Rows from block 4 of the encoder of a small masked image model, named by matrix and row number. Rows with one number belong to one neuron. Each number is 500 + 25 x the weight over its row's rms, rounded and kept within 0 to 999. All counts start at 0. Numbers have three digits each. After the name is the row's rms in percent of the matrix's.
After each neuron's rows are labels from the 100 images, of 14848, where the neuron reaches its highest value: "top examples" is what is common among them; "colour at peak" is the nearest of a few named colours to the mean colour under the peak. Only what is clearly more common there than usual is listed. The data: aerial photos of the United States (SatlasPretrain). In brackets: how many of the 100, against the usual share in percent.
# fc1: MLP up (encoder.blocks.4.mlp.fc1.weight, 768x384), inputs 0-191
# fc2: MLP down (encoder.blocks.4.mlp.fc2.weight, 384x768, transposed), outputs 0-191

fc1.665 110:494522480502510565539500503497505495492566471532513508470501507498524535450509506494502501541495513536535496471448470470489535486479525495513495475504442461532463430456518485493495485483565509500465499456509508508506476524504497513513496563564492494495482492521485550474510497493502517499491486542506491544505494478503458513537513507486489493539477482461504516502458504520468517486507475481494509503516497515505436494485524506495512506495505490550508488487460459456492539546496513477510530504506487535492486485494478474511532501506502547472514504494517481501489461467526487512
fc2.665 105:456495505507509498482492508557502468475494484456556496491522467511476474513459490488497480490497508502466505503487483469454555524496483514491490460461515480497464521509466511537507470519537533447524528478466459508553491455492501482502480467485456478516486493501463481518472466509492473504500510505481490442465531529474534508450462523531477496508483541493495496452506534510526492508492492476491528520501492512454582510521527529517523522485500518496528478435483466542539464490493519456500458461490496484549486479502481501545524510495505480495488467508492483496432488497492477516
top examples: building (79 vs 42.1)
colour at peak: grey (83 vs 54.8)

fc1.251 092:523508532453464490480471520510507548503541545501518498465490458569524524484446486480508520500497543530499506486543473537574527525476463464521483457538503442526510514518496507466500495509479490450476503516490506489476483483480518527483487468545500459470508476508501523527487530538509485487519557531516494475478483499474463513505479507538487468481481514477521501489536534463530497532482483533556514510470459507482471487480543519491484486494452484461515504478455512530474485502494465487498466553499504506496445475501515531514502493499486511443484433521510532499571491501492467481
fc2.251 090:462498526536495559528492490521491462477497484525525497505509504472513482547529466491479489529493517504528530492478493518439530530550534498460467548483490485470467468453482506544488479512509515517502525492487483450522488482499525503510453504493490517477471496523528510482484417521510507522511436477510462480513513534496512509483518503479498550526464463513467506482531488539489515492494487462493476490529503500521511522517464538534554489488504481534531526488534437509507486514532505502522495451497489488492486495489502452459498482491476499539484526513431489502405454493477511521
top examples: crop field (25 vs 9.1)
colour at peak: grey (87 vs 54.8)

fc1.409 111:459506488473520475497507506497487492557503474515442504488473469475455467508509496494515518533503543466516537513471531459468486472490495474462529529486512462488521490492508486495466471496534511527511496531491519505499518458494504479472540535465537482530474504502485496511457521488480508481500490482466502523511514490505505487539454493515506500470468509448514523488510509498549508518511473454481489487472534529490503485540510495490510519510473505501496451519500529496504522516491489479497555521484500486505469524512485545473445450496498547526537472514496548507497479485490559498
fc2.409 115:491485518473477511509498459514510475483553511439500493566475517509474518498492509531502555491484517512493475521499517487520432523508450482461502461520498518515550489480474516446588519531520536437514496517503523490530490499508508488449489494515485466524517498495502471534513530526505539532540559506535512491483508540535520508494500462477525475530481519472465512482491531514503490513487497543526544505490476478502554509550500495512545482512518530492480497478506488505509466498521466500529475508475497522531472540497475469514494513489492509503496525503494471502488480559526518522
top examples: building (93 vs 42.1)
colour at peak: grey (92 vs 54.8)

fc1.365 099:514529503493523486474488519458505481524535508505520518485450491523558526506434517528507519508495557519531510477526498490529502452485500467517465511518538499546522454496508526490500528487485482468486499548506540505455497501513497546457481518547486505534525521507501539509498534509468517500516539513505504525463476465521458480515529483537484500470504500442507498517494492468532479514514492491543527530448512492497411486488510518509483474507486491508489510514451496485481556505520476531490506534545479531471476476459524518501500502487485476456499479534518498471570501490506462451
fc2.365 093:508524494526494569504472499541482514493501522485471505496514458499491497529514530473487540507502503497458504502488506553437498535542500491501534508488511484497504460503489515558485511515476482531513519515486476496503512491500550480507496494467497499501446499481517502482476469527496466523486474480497468491542520524478494503500513474415475535502488490482553516482498477553500486492498470494515512430528489513525505517501476537482502488534501503438499498506523457507517455501512496500520456499456486481458456474475503477487500495494484504513515515506452493507476471506526470524
top examples: crop field (36 vs 9.1)
colour at peak: grey (98 vs 54.8)

fc1.250 120:474500493513492562517463497492522510487569502556515503454473483508492510463515494502491467509497541511525529464477470473481549509485522508504514485501466468551498439442490529497523475498533510474494483476488510520521443480501489497500480525590511507524500504521518507490517470517497503523539485526515500496481493522487461508509475549511475503519488458464515486490476507498464497501493472462493522503544486481464486483513525506537503508480510498572480510464481491454483523503488500526510500498505487524495487502510475463517469492505498529469506473503533461501521440483525487516
fc2.250 118:478534506516484505500548491518491513507514524424518505449508499518503460527504488494497486498510430534496501500510478484471546513510466494492492436551531493482468513489516516505506512508500532464531527503513478515474489494504506519485476474508476491514483502497502469504502486513491493465521497485450519513445518505483525518460458513553483498487471480458455523449519521475502496488487478521477454568501500486538522501520513500484481517528529517458518470537477465535469464522468531484500460502470528485506510530504499462546504501492484505504515475517512500503516527513498455511
top examples: building (71 vs 42.1)
colour at peak: grey (88 vs 54.8)

fc1.349 129:487525511442512456502517497489492478492470550505427502508499567487521507514488496465470486461495510539521478499461509505513483484512499456499518529475492466507512517448513493490498443513500500485497514480513484508475504517507503447503499497484518498469496505503499515527492463503499492483535542550511488527432519554500530498558481485539469481509532506532493503465514488447553517514494539478478484510494513516470552504459491489529461495494486479487501485541490521529486478520494535497499487451496518495571489486511507499494441410492480505526453500514475506506509470504486529501
fc2.349 124:509509501531449504504501497532511492504475490475509511497483456484522431495525476521524491542492526465499475508520554473528462509484521540441517438492534513490526507496496487515530522546513472511486538512494484446494534530475494555514525480490483521502494494490489476483514496497483522548524428456493482495528516474512478516476489489503541494510443474475536520501493492480468462495534484549517532485504464499508491496543532479508485504558495475522484501514502483470471564470459511517495504481537464446468555529473507498526520501497485480521556551494480506499489480474498506539
top examples: building (70 vs 42.1)
colour at peak: grey (96 vs 54.8)

fc1.505 088:506490461474547480470498483447485547500509487517498504522475517512495504512519524504522506514510499491516473487513497528527475439480513500522496522492533508504509479483483479482470506488472522473513470530484499512447494510493445532482542520517515503479523498533502536505466485483492533454500508550457525546453486478507465511546491477550500537507483510484449494496510515485489511480529479491513482480469550520513472462453519473498470547546497525511530492530469518521469517522506480474498508513477518541488478496541470516454476492535469543463496503494491561508527500465520472457
fc2.505 089:450455491503522499504488440544500489494478521527509486545501459496446484489450512490525501485518531531475554526489521508544530538500489487502502514478477481478499507508499485514482421501511478449541478472495497543515485556507510480486476512466494484509520516512489499483498510428508467492497518499517519488505536566482483501490497446458479503502522548483580500525461513524482549508505540436493487466503530491485506507484460440481509508512504528475529500513504505490503472524499504464524506475488528511513531538555508480483493487500532525502511525478493521519495462509478527472
top examples: crop field (25 vs 9.1)
colour at peak: brown (74 vs 36.5)

fc1.34 090:474500466495523497482440491500485506502500497535471505493464515511520516503515489507510529543457531518547536464474489444492524494476508447490499519500498497531519455496522493509542479474514514479477509498481520502491504471533486492447480487508497496505485491519492521531456536477508490462499519511448483541517467495514546502540498489490529510469432465469523495487505522542520538518519470440511499501508531528476482474470513475550512508506488516546539507477474505482532476549514510472501544552499519539497462477515491492477448477483435503485462490497546508476524496469481490472
fc2.34 088:510513516515482501553509484518508506431505468482485503520468476551544472511561524485507496495509507474440497491500517492521457575481508532465482469457511504476536511501514468495527525533489456492489540473500491503520484535501496475563522493487513514461490505517499471495468496476496523530514465508498475523543564445538520505529462474505515477504511540526524496471495471498489492477526514528536478502461508487483534499503474474484499496533487517497457474547517506461509497499468525480518523448491521471505528524494458507482514468491507487486514590496474511499481488506510532523
top examples: building (93 vs 42.1)
colour at peak: pink (25 vs 4.6)

fc1.277 087:490478491482518471491505460455522497487540463470482502561450522475524502537512527522519492487493491496509505498529523491528501464479455521531507551521540525526503521516465522467480489480463519504532439559483492511477487528479458503466494512505522481478508502475494518529521478515477525532465523486512535481453478481480517492499495493538529532457543500533463468521506513483535486487536499537497494491445514495557522479468459474498490524549495513514486514501497456483516486485487469532509502504521473534478507479520477536471462463524467535453449488489486535509517487529519524464
fc2.277 085:471481497508511504547541509506515486531522495452460496504497473511468483491480527478567502526511512514475474495498498450513477501494499519462506472530523507484524511482525508520534507491501496466512487500556503483487505480507502469539500519478489497489495498493503465450481536500519500460479511500467536481513526523499480517502453479503499486540479505473475508519453487555491496499514469448526513500528505505484509466482450492462457488530496544470500453525525508460511504576530545489450502497521517496503589534504505484506522467495512495527484513488519491500558546479503480482
top examples: building (80 vs 42.1)
colour at peak: grey (88 vs 54.8)

fc1.229 081:512461452452535456501528488461504524510534504479508512541491498490488507521514525528524512450497500516477508507535515527524493498479454512506467544505538516480513551507447533452450511470474497504521434538487498514514518526484445495479520517499519466493504520450505541530500502497469520538452543485548547478507473486488531501498493499519511503496526533502460500506531530450493511510533493556508526482460537510528536469497487453520555545499470508469514527496479522542511467465486463510516480500481482518503484493532487522461484512512519530467460476486493536494515524517517549499
fc2.229 080:524475498460511505502512493490508463521490510495503494493496500513502487500448518507552487485509540491501467494498493492502445484490522515464467507525460487558553508497512506522513529518464497481492468483546542462486492494514496441547492508473512513480555511528484479466552557506505489474509490508499508492553495517499475499525505487515493512549492493540466484498437473539492480511513503484503513474525482476475463472526462495460472488517517500474476516484508545478501511524526541497484517504526519513480567538522498515490538499496501491532519559487496484506508529483493452464
top examples: building (77 vs 42.1)
colour at peak: grey (93 vs 54.8)

fc1.270 118:480526490541466539502489507457497483539543475541528507519540496520492543478503482490478477522478498515525493516478495489435533435492482519503485487525497501498440450534524481502469492490521483541470505528512506509509480494516504526508493537524504482547461502498511547486522561504489516495456491511527496542514509459503455505483495514464527502514508476494522518566474488518485496505475469488452488535516537493519483513517450494465501498517497483500484435459475459451513557523451492505478517548522499523428515514462514541482510529502516501482508435521512517493467508525507503462
fc2.270 106:495509491510476514514516468514536534506486474484534483482451485484495486461519537550539520488497520485503482507536530471543466505490528541451562483529504522500528511470494489507510512501530466494515492508487526480519494549494493539518504491486462508479532494501504475491515477520507533529516477495508497502516493497491478514505450493555524493516474483457548476501481461467470472492528453499522501505482514494493497481548537500508509488536514505530502513494503473439482545488494526497508505456493507495478521546470482464484487550517497490497540553486504489506532512491505487512
top examples: building (86 vs 42.1)
colour at peak: grey (97 vs 54.8)

fc1.483 073:519511485478522488476470517498526520521512512514482515516506528526536500506536550506518513519508516475485485486450501508545475480490493455491489503511504490535497488506498532485504538447477501468465516470483464504468509517502463533503488531555495516440474485501481542510483537492512515486481549536447506522492501456558474510512504463542486479538475497475475518496509513509526484487532489509557489491476514535526444472483511515530521504483513499534515499457465480526514451522549557468502545536490471513480482496490499493456510471505497488446454520509516527504535495468501507500
fc2.483 062:478499499492544527510465510551488479496515447509495506510479475487474468524513475475488447484495487538479532483467475473446497525505487530475484511498500513475488486506496513547521460542502516505522485485516474470547511526503518438510527513520462487495478503529485516467485476518492502528480478516501516480542511546451506500490517510500476522520509509488501489535479520511467503474483508480487490466508554516457561500496433542487493508537480512486502481520484489459523525526507504501504504470496519508597542542552492499530534475498495480494508492500499500489505516482473500458
top examples: crop field (29 vs 9.1)
colour at peak: pink (25 vs 4.6)

fc1.763 079:540475473507490479480486471480463507469547499509477529493452519557504506509477489502502539540449521491520494468553438528558509487485467488505483471519554462503536491504479500516506531528461519465508480552481485504475479495532458537473499486534480475517501502507503537478461502509509510461494533517476523495463474488493469481489514489483495468477513499477472513493534511476525517510499515525528551525473513506513466460466550472497457526512498501477504482509453503515460502524502463490488484509448496513510486471473528505494476537487473480468503454519520527462542503514491504454
fc2.763 086:434466491516500551538492504517487471478470491483505496492515476464487476534521516455483470509515506481456475485482549524417510542527510521477487498492471490483522491462500505494504529514482494509528485474490502479526502507497486488512492522475490526478483502521496465476490493442504490481489451486510504486544550520499497518483515481473504512513509507485522500483452496549482525488501525438489471505522536472518522503545428464490509507524510489503469482512550460492518480518498529508516518467499513486443505487482509460471531447489500470523495541496456492511440488521492522517
top examples: crop field (34 vs 9.1)
colour at peak: grey (94 vs 54.8)