Rows from block 10 of the encoder of a small masked image model, named by matrix and row number. Rows with one number belong to one neuron. Each number is 128 + 32 x the weight over its row's rms, rounded and kept within 0 to 255. All counts start at 0.
After each neuron's rows are labels from the 100 images, of 14848, where the neuron reaches its highest value: "responds to" is what is common among them; "colour at peak" is the nearest of a few named colours to the mean colour under the peak. Only what is clearly more common there than usual is listed. The data: aerial photos of the United States (SatlasPretrain).
# fc1: MLP up (encoder.blocks.10.mlp.fc1.weight, 768x384), inputs 165-219
# fc2: MLP down (encoder.blocks.10.mlp.fc2.weight, 384x768, transposed), outputs 165-219

fc1.182 [145 131  95  85 132 133 110 175 148 103 111 124 102 153  83  87 110 168 147 167 127 207 131 125 140  53  96 122  43  85 103 106 132 104 166 116 107 155 144  57 111 124 134 162 108 124 145 175 171 136  98 104 113  79 180]
fc2.182 [141 126 133 101 213 128 107 119  96 130 141 122 181  68 128 112 143 128 119  98 121  98 101 162 114 167 112 121 173 174 152 120 105  77 118 112 163 143 136 202 163 181  95 107 117 119 133  81 118 181 164 138 151 168  80]
responds to: crop field
colour at peak: brown

fc1.218 [160 150 108 145 140 129 113  68 116 116 112 130 113 161 173  90 155 119 117  81 146 134 135 128 168 106 145 143 114 140 144 141 149 133  51  95 176 144 177  96  69 133 176 147 101 107 140 127 154 107 131 160  63 186 157]
fc2.218 [ 82 129 129 127 128 152 126 191 125 167 180 117 162 136 145 166 114 115  51 141 101 119 121 153 142 107 142 122 102 128  89 102 123  61 107 147 135 116 110 125 121 129 106 119 117 101 150 102 122  90 184 103 121 137 128]
responds to: crop field
colour at peak: brown

fc1.166 [115  93  61  82 138 151 136  91 110  96 106 104 111 121 153  95 138 108 141 189 126  86 158 113 158 155 108 111 145 119 129  84 122 152 162 127 111 129 145 141 172 140 131 105 141 143 131 112 164 138 138 123 105 185 115]
fc2.166 [107 133 135 157 107  95 157 133 132 145 148 122 135 114 114 134 133 119 150 110 127  80  64 144 113 151 129 109 136 146 125 152  92  91 120 111  84 143 131 148 126 243 136 128 127 173 127 169 120 116 119 111 135 109 122]
responds to: building
colour at peak: pink

fc1.747 [114 153 173 154 109  84 109  73 134 182 121 134 100 135  75 130 171 136 152  86 135 222 203 172 149  92 145 203  97  93 157 128  89 110 138 128 173 136 104 109 102 145  95 186 195 158 109 155 149 154 136  98  84  64 104]
fc2.747 [167 134 147 109 145 113 100 123  75  95 141 140 117 127 121 133 104 110  98 138 115 163 183 105 117 156  70 116 103 115 175 131 161 162 141 156 142 129 161  99 147 246 133 115 125  99 126 108 128 151  97 133 114 147 176]
responds to: crop field
colour at peak: brown

fc1.258 [129 130 113 134 129 177  65 255 163 108 106 142 114 148  52 156  82 129 153 136 115 119 113 143  75 128 129 134  93 175  65  58 114 123 111 130 122  90 168 184 155 162 103  75 165  83 124 150  96 140 101  76 141 152 184]
fc2.258 [121 133 119 127 110 120 101 180 122 112 108 126 106 155  75 124 125 130 145 154 119 157 118 143 114 126 114 107  95 135  93 111 134 127 131 132 133 130 127 148 142 255 115  93 137  83 134 112 116 122 115 114 142 147 155]
responds to: building
colour at peak: pink

fc1.180 [159 130 133 113 133 171 109 118  60  61  78 100  84  88 108  80  93 165 182 126 134 154 102 175 141 179 117  82 161  97 109 142 121 143 108  95 105 139 184  72 194 133 133 147 191 130 137 123 176 103 144 161 141 120 131]
fc2.180 [115  76 107 181 171  88 179 143 158 140 168 113 103 140 163 150 109 139  89 140 134 106 165  84 134 110 155 136 132 133  94  92 149 131 157 142 107 120 158 177 110 118  89  89 126 134 137 157  97 172  94 158  93 144 116]
responds to: crop field
colour at peak: brown

fc1.76 [155 145 153 134 103 109  92 156  84  79 162 113 107 137 136  90  77 140 121 211 129 129 172 128  90 155  70 107 103 189 124 113 124 140 101 130 174 145 179 162 151 130 117  89 108  64 154 139  56  90 112 133  71 171 147]
fc2.76 [118  93 127 142 154 158 109 179 176 145  87 133 149 110 123 154 155 139  90 106 124  90  80 139 153 125 219 106 101  68 132 109 138 120 128 170 109 122  89 126 108 184 110 157 141 201 102 101 122 159 139 113 162 112 142]
responds to: building
colour at peak: brown

fc1.674 [106 117 145 122 104 129 132 136 109 102 102  92  65 130 106 109 145 190 132  84  86 173 106 113 146  99  82 155 123 120  88 145 143 137 131 134 136 152 122 113 125 135 130 118 106  86 162 127 159 137 150 168 181 136  90]
fc2.674 [120 124  99 183 110 150 103  74 212 145 111 130 124 135 158 159 104 137 164 138 134  90 136 132 144  51 179 223 135  66 149 109 105 134 193  88  94 140 126  88 114  32 158 132  91 138 120 143 120 137 157 104  87 102  99]
responds to: crop field
colour at peak: grey

fc1.555 [107 177 101 104  96  97 100 121 152 124 116 149 184 108 133  96 145  80 126 120 124  94 144 126 140 152 136 150 110  98 150 111  67 174 125 180 115 116  93 159 183 149 131 111 140 161 113 119 156  89 111  79 112  93 151]
fc2.555 [128 114 157 177 211 127 188 127 111 116 135 137 105 125 114 176 102 121 118 112 130 157 150 108 121  89 113 110 126 137 136 154 130 128 124 137 166 140 173 128 108 147  95 145 119 112 130 139 112 201 131 184  95  97 120]
responds to: building
colour at peak: grey

fc1.397 [112  99  90  75 143 137  93  91 117 140 116 105 110 134 145 105 126 111 146 175 128 134 146 112 155 124 131  64 123 114  90  87 137 149 173 113  95 128 139 145 149 131 152  93 158 128 129 114 147 150 128 120 125 140 141]
fc2.397 [110 131 141 163 108 120 165 122 131 136 134 121 126 124 129 122 151 138 137 108 126  59  84 153 123 139 133 135 132 140 147 157 110  93 119 118  87 136 129 165 144 255 129 134 110 150 122 175  98 118 132 128 124 127 135]
responds to: building
colour at peak: grey

fc1.478 [162 125 168 104 107 183 120 124 144  78 160  93 138 145 121 144  80 175 163 139  87 184 141 163  64  99  68 162 138 138 171 144 119 113 199  46 190 171 113  97 117 119 117 103 185  92 158  85  94  82 131  62 121 125 164]
fc2.478 [123 117  54 124 167 108 138 131 122 125 166 125 122 156 126 167 155 131 131 111 122  96 118 132 152 107 155 117 113  78 136 148 136 142 137 152  72 128 163  91  19  48 145 175  94 162 127 175 169 158 176 191  86  93  96]
responds to: crop field
colour at peak: grey

fc1.181 [137 138  67  73 117 156 118 106 166 158 126 141 161 127 149 177 115 151 125 152 138 123 194 128 162 106 117 183  80 123  91 149 112  94 176 104 150 121 171 107 124 150 193  96 115 125 101  99 166 146 171 130  95 142 141]
fc2.181 [100 124 175 120 144 124 124 100  95  59 114 121 111 144 140 115 177 140 101 110 109 140  85 133 109 166  99  65 210 120 173 127 140 133 108 110 137 133 126 166 146 121  97 156 153 123 138 108 107 124  97 124 156 149 134]
responds to: crop field
colour at peak: brown

fc1.236 [138 110 155 159 120 128 159 123  88 162 195 128 157 161 173 143 149 141  99  85 117 215 108 170 134 114 113 158 163 126 149 137 121 134 114  93 145 111  93  80  62 141  96 178 125 158 133 149 129  77 141 108 101 108 127]
fc2.236 [147 138 148 105 134  83 102 122 129 136  92 138 137 136  64 130 103 121 180 139 116 109 116  80  88 111 116 107  97 102 144 111 138 156 128 183 119 118 174 178 157 104 179  87 150 121 127  94  93 166 132 129 159 146  57]
responds to: crop field
colour at peak: grey

fc1.436 [138 170 150 104 120 132 106 140 145 102 152 144 115 100 108 173 146 141 157 159 133 125 143 126 129 124  97 120 114 119  83 110 146 112 127 155  82 128 123 101  80 131 161  99  72 125 112 195 160 105 121 141  90 122 160]
fc2.436 [140  90 131 117 171 105 121  83 161 161  69 125 168  46 145  88 121 158 139  90 134 151 151 156 123 117 154 145 159 161 127 129  96  97 140  59 203 147 120 136 168 157 107 101 138 148 133 104 110 131 168  75 146  96  67]
responds to: crop field
colour at peak: brown

fc1.343 [ 95 120 141  80  92 116 114  82  93 141 126 102 140  78 161 107 187 105  88  86  84 149 119  93 123 166 146 131 123 137 176 123 150 122 113 115  66 117 160 111 106 127  75 145 107 143 160  57 153 103 141 175 183 132  62]
fc2.343 [112 136  77 170 143 134 165 118 205 134 133 119 124 101 169 171 127 110 129  92 123  42 155 102 144  82 162 153 138  71  91 118  84 157 119 151 108 152  88 131 151  27 170 133  89 139 151 156 127 120  99 138  78 171  98]
responds to: building
colour at peak: white

fc1.101 [125 107  72  94 116 122 119 115 112 124 133 132 122 167 142  75 164 142 129 172 131 119 131 135 178 149 138 137 105 109 105 103 139 149 171 132 116 141 138 144 160 134 149  98 127 119 114  98 134 172  63 126 107 158 116]
fc2.101 [124 121 139 164 132 134 171 121 123 109 138 122 103  84 140 175 119 129 116  76 124  81  88 119 126 143 150  91 132 171 135 140 112 104 134 121  83 138 138 152 115 255 118 152 126 136 126 170 100 103 128 100 145 148 142]
responds to: building
colour at peak: grey

fc1.350 [137 142 131 109 159 133 150 101  74  94 136 121 161  83  84 132 128 133 199 125 143 121 148 137 125 150 127  96 179 186  71 136 136 110  73  47 114 166 143 140 160 119 136 157 118 123 134 180 164 100 147 178 128  96  78]
fc2.350 [ 59 133 156 236 149 191 189 144 144 157 159 134 147 136 162 142 104 119 115 138 123  82 166  86 177 155 178 146 141 128 117  37  75 141 145 136  88 129 118 191 164  41 127 112 105 145 157 135 128 169 102 125 125 117 117]
responds to: crop field
colour at peak: black

fc1.417 [ 66 157  96 158 136 119 135 108 110 186 117 103 163  89 115 111 166 122 120 117 104  90 120 133 154 142  82 156 141  78  86 180 123 118 119 109 127 107 187 118 116 137 166 157  92 166 135 125 132 149 149 116 134  76  42]
fc2.417 [146 124 136 114 133 114 188 111 130 104 128 144 148 113 159 127 140  99 134  85 116  87 128  95 107  98 112 103 179 163 161 111 119 131 113 159 126 108  72 139 135   0 123  97  78 103 158 170 142  95  88 155 104 179 142]
responds to: crop field
colour at peak: grey

fc1.358 [131 155 101 127 124  88  99 104 100 114  47 130 149  88 162 118 148 119 146 101 120  96 119 140 108 151 121 116 125 122 131 159  75 149 152 169  65 145 104 113 141 132 155 101 146 185 147 126 143 105 108  74  93 121  92]
fc2.358 [147 108 163 129 153 150 141 136 149 144 150 118 109 155 100 152 136 134 110 148 130 202 153 113 118  84 109 154 117 151 153 112 159 106 106 126 215 134 147 161 120 173  72 156 136  57 128 121 115 193 120 172 128 111 169]
responds to: building
colour at peak: grey

fc1.763 [130 168 162  92 161 126 143 149 149  86 150 127  70 135 149 207 155 131 170 142 123 157 188 121 158 137 103  95 142 123  86  75 146 141 122 149  63 126  72 109 103 134 144 127 100 154 125 152 182 120 105 130 187 161 169]
fc2.763 [103 125 131 158 134 147 148 125 166 140 173 131 167 150  95  93  93 122 138 110 156 136 120 124 105  60 148 185 135 191 138 105  86 106 153  84 196 146 142 138 142 135 145 118 131 107 127  80 122 152 123 105  79 107  99]
responds to: crop field
colour at peak: brown

fc1.207 [108 147 160 112  92 160  73 144 117 105  91 126 157 142 120 126  81 125 143 171  94 184 142 120  64  93 135 152 143 120 130 150 120 143 112  91  91 121  98  79  75 153 126 142 153 124 136  98 139 121 122 150  62  75 129]
fc2.207 [119 108  60  97 114 111 118 112 183 141 138 126 100 127 171 133 153 126  77 135 128  77 126 133 169 111 147 162  85  96  82  86 130 107 112 132  70 121 119 115 103 255 124 107 115 211 129 141 113  97 148 106 153 142  97]
responds to: crop field
colour at peak: pink

fc1.667 [122 138 156  77 112 113 130 134 153  91 163 141 133  72 130 184 118 124 106 137 125 150 135 132 120 124 146 156  61 133  85 109 111 127 176 178 110 152 187 124 188 119 130 108 121 138 105  78 190  99 155 163 172 180 138]
fc2.667 [113 141 102 156 166 134 124 123  91 135 149 134 144 181 129 166 138 133 119 129 143 139  80 126 128 149 121  71 157 137 145 118 151  58 119  81 159 117 109 143 107 152  94 115 106 100 120 169 127 170  99 115 161  83 131]
responds to: crop field
colour at peak: brown

fc1.535 [133 126 122 127 109 116 128  61 159 135  99 135 114 151 113 149 157 146 154  88 145 222 197 131 167  90 137 176 105 104 159 153 112  87 131 108 163 161  92 111 117 133 138 164 214 154 117 131 192 140 127 113  91 101 133]
fc2.535 [121 143 170  88 116 121  91 172  75  63 162 144 141 160 108 124  92 136  90 155 108 155 148 137 124 160  68 135 145 124 171  97 157 145 131 152 121 120 137 149 121 229  95 134 126  66 112  98 118 156 104 134 163 174 141]
responds to: crop field
colour at peak: brown

fc1.315 [133 101 115  80 117 117 131 167 129  92 102 136 119 116 114 150 149 143 142 173 122 146  89 115 132 127 118 118 113 149  81 107 119 174 141 110 104 133 137 114 176 114 165 107 113 125 127  88 150 105 187  90 141 144 145]
fc2.315 [129 130  80 153  87 125 140 125 125 194 126 126 130 193 125  81 145 135 101 144 126  95  94 148 117 115 152 141 152 138 133 102 126 117  99 107 137 142 153 144  91 255 119 149 154 118 127 181  96 125 138 104 123 103 101]
responds to: building
colour at peak: grey

fc1.216 [121 163 145  87 132 128  93 132 139  67 169 154  98 128  55 141  74 168 171 178 153 209 181 165  74 107  54 207  64  89 126 150 107  89 185 120 170 111 104 105 144 141 159 120 143  36  98  93 112  92 132 100  92 143 147]
fc2.216 [125  98 147  97 140 103 140 102 137 102 107 164 155  52 166  79 178 122  76 109 139  85  79 117 116 192 153 119 175 153 143 171 144 155 148  84 111  99  97 161 209 145 135 151  92 127  98  44 146 134 107 121 181 165  81]
responds to: crop field
colour at peak: black

fc1.486 [122 135 131  63 134  99  82 136 102 111  94 101 101 115 136 128 114 128 138 154  97 168 140 170  97 126  84 128 107  79 131  96 144  79 165 100 182 145  98  86  86 136  74  89 186  88 158 116 125  90  99 100 127 143 199]
fc2.486 [134 146 108 131 124 111 143 115 163 130  89 100 122 161 121 149 138 121 163 105 117  93  41  84 143  83 117 145 116 111 138  92  94 184  89 154  87 146 155 111  70 121 207 127  86 145 154 134 113 144 127 128 135  97  63]
responds to: crop field
colour at peak: grey

fc1.689 [124 128  84 136 102 167 156 144 102 160 108 126 151 130 160 103  80 119 136 108 101 101 132 105 115 105 107 164 145 142 108 129 126 133 163 151 172 122 163 140 133 126 182  58 120 119 135  99 105 121 142 142  84 198 100]
fc2.689 [ 90 135 121 115 179 134 117 125 145 120 169 127 147 116 160 130 196 135 120 131 133  85  90 150 131 130 137 120 169 173  91 121 109 132 142  97  89 116 103 179 165  12 121 183 132 136 151 179 149 141  87 116 163 113 148]
responds to: building
colour at peak: grey

fc1.168 [159 115  99  94 140 126 105 102 155 113 111 150  95 158 118 178 132  96 133 131 157 188  91 110 119  62 152 168 116  93 132 118 154 125 149  84 149  84 142  75  67 137 191 177 169 167 110 138 155 108 156 136  86 104 106]
fc2.168 [125 124 226 110 131  84 173 116  74 163 126 151 147 101 146  86 120  96  97 125 145 105 189 117 120 158  73  73 151 162 173 129 132 149  79 179 155  99 118 173 182 113  90 102 107 116 138 119  95 119  56 151 172 138 160]
responds to: crop field
colour at peak: brown

fc1.8 [129 140  93 109  93  82 121  77  46 154 100 140  75 110 132 128 168 127 149 132 139 110 143 145 134 144 126 164 134  77 146 126 117 149 153 145  61 149 143 133 107 145  82 150 191 199 144 111 169  35 107 154  68 110 110]
fc2.8 [130 126 148 175 133 156 132 197 161 102 153 142 150 185  78 150 102 107 126 139 135 170  84  75 115 124 143  95 137 192 150  90 169  94  85 121 177 116  91 120 150 147 164  93 106  45 118 104 116 177  86 100 180 136 175]
responds to: building
colour at peak: grey

fc1.481 [125 132 102 136 155 173  54 209 108  78 112 136 101 170  90 107  29 111 161 147 102 151 101 139 106 117 114 119  53 145  89  82 131 111 148 115 172 109 167 157 150 138 135  96 136 102 128 161  86 107 117 121 113 118 184]
fc2.481 [123 131 112 119 108 119 107 178 116 104 116 124 107 151  84 117 116 137 142 151 122 155 113 139 119 127 120 119  98 141  92 117 130 129 129 132 137 126 132 143 137 255 116 100 144  87 131 103 121 120 109 116 135 146 140]
responds to: building
colour at peak: pink

fc1.136 [128 130 111 104 121  95  95  93  97 114 120 118 126 101 121  89 159 136 189 219 137 123 182 170 134 156 108 136 147 103  67  86 124 126 140 131 127 140 182 159 131 131 161  74 120 121 136  73 122 112 196 122 106 149 128]
fc2.136 [122 133 131 132 157 115 166 125 152 138 119 135 147 116 115 157 109 120 116  98 137  90  93 117 130 114 111 132 145 111 170 126 108 122 107 162  98 138  93 132 140 255 133 113 138 179 130 165 132 145 110 128 138 134 117]
responds to: building
colour at peak: grey

fc1.641 [137 191 150  93 157 120 119 144 183 139 142 133 100 140 106 205 164 116 162 162 139 163 193 132 164  91 124 192  62  49 149 136 132 126 128 159 123 117  50 105  99 147 120 151 178 129 123 128 125 203 113 102 137 126 109]
fc2.641 [108  98  96  81 113 103  97 120  86  84 103 134 102 139 156  98 136 116  75  83 115 103 108 172 110 133 133 152 126  98 154 139 124 180 132 157 141 128  75 112 153 235  62 120 141 106 118 123 130  63  72 143 123 165 163]
responds to: crop field
colour at peak: grey

fc1.273 [147 160 114 122 157 139 135 127 102 117 172  95 124 133  95 186  68 156 165 108 120 148 189 171 116  68  98 146  73 143  65 125  98 113 141  72 200 162  79 104  96 128 152 139 213 133 156  57 114  82  73  61 113  97 118]
fc2.273 [132  99 107 133 169 183 110 134  90  98 121 116 160 188 199 108 175 149  82 126 110 103  67 134 150 172 136 112 187 113 181 146 133 146 111 151  22 127 130 137 128 104 110 128  99 112 123 204 176 150 133 154 161 170  88]
responds to: crop field
colour at peak: grey

fc1.112 [129 103  65  80 173 102  94 128 160  95 120 118  95 137 104 114 150 118 162 215 122 108 141 137 115 154 147  97  87 121  25  87 146 138 178 104  87 137 150 171 192 125 137 146 136 127 120 146 137  98 207  94  86 160 120]
fc2.112 [129 126 144 118  97 126 145 112  66 157 110 132 130 127 149  95  95 121 143 112 131  99 133 135 125 142  98 133 151 132 196 125 114 117  94 145 119 132 118 122 112 255 128  73 132 146 118 125 120 131  84 140 132 150 114]
responds to: building
colour at peak: grey

fc1.141 [ 90 104  53 177 179 103  70 129 132 151  85 112 116 191 113 165 179 119 157 139 135 144 139 135 179 131 150 125 140  99 114  90 116 186 101 128  78 153  79 184 108 148 109 135 113 119 115 180 114 112 108 135 125 112 128]
fc2.141 [ 96  82  95 106 133 147 186 167 101 109 152 132 132 133 180 142 158 100 100  82 118  65  96 132 122 120 172  88 132 124 152 150 163 154 120 104  97 103 104  87  77 122  88 122  85  97 127 124  96 113 137 123 171 194 129]
responds to: building
colour at peak: brown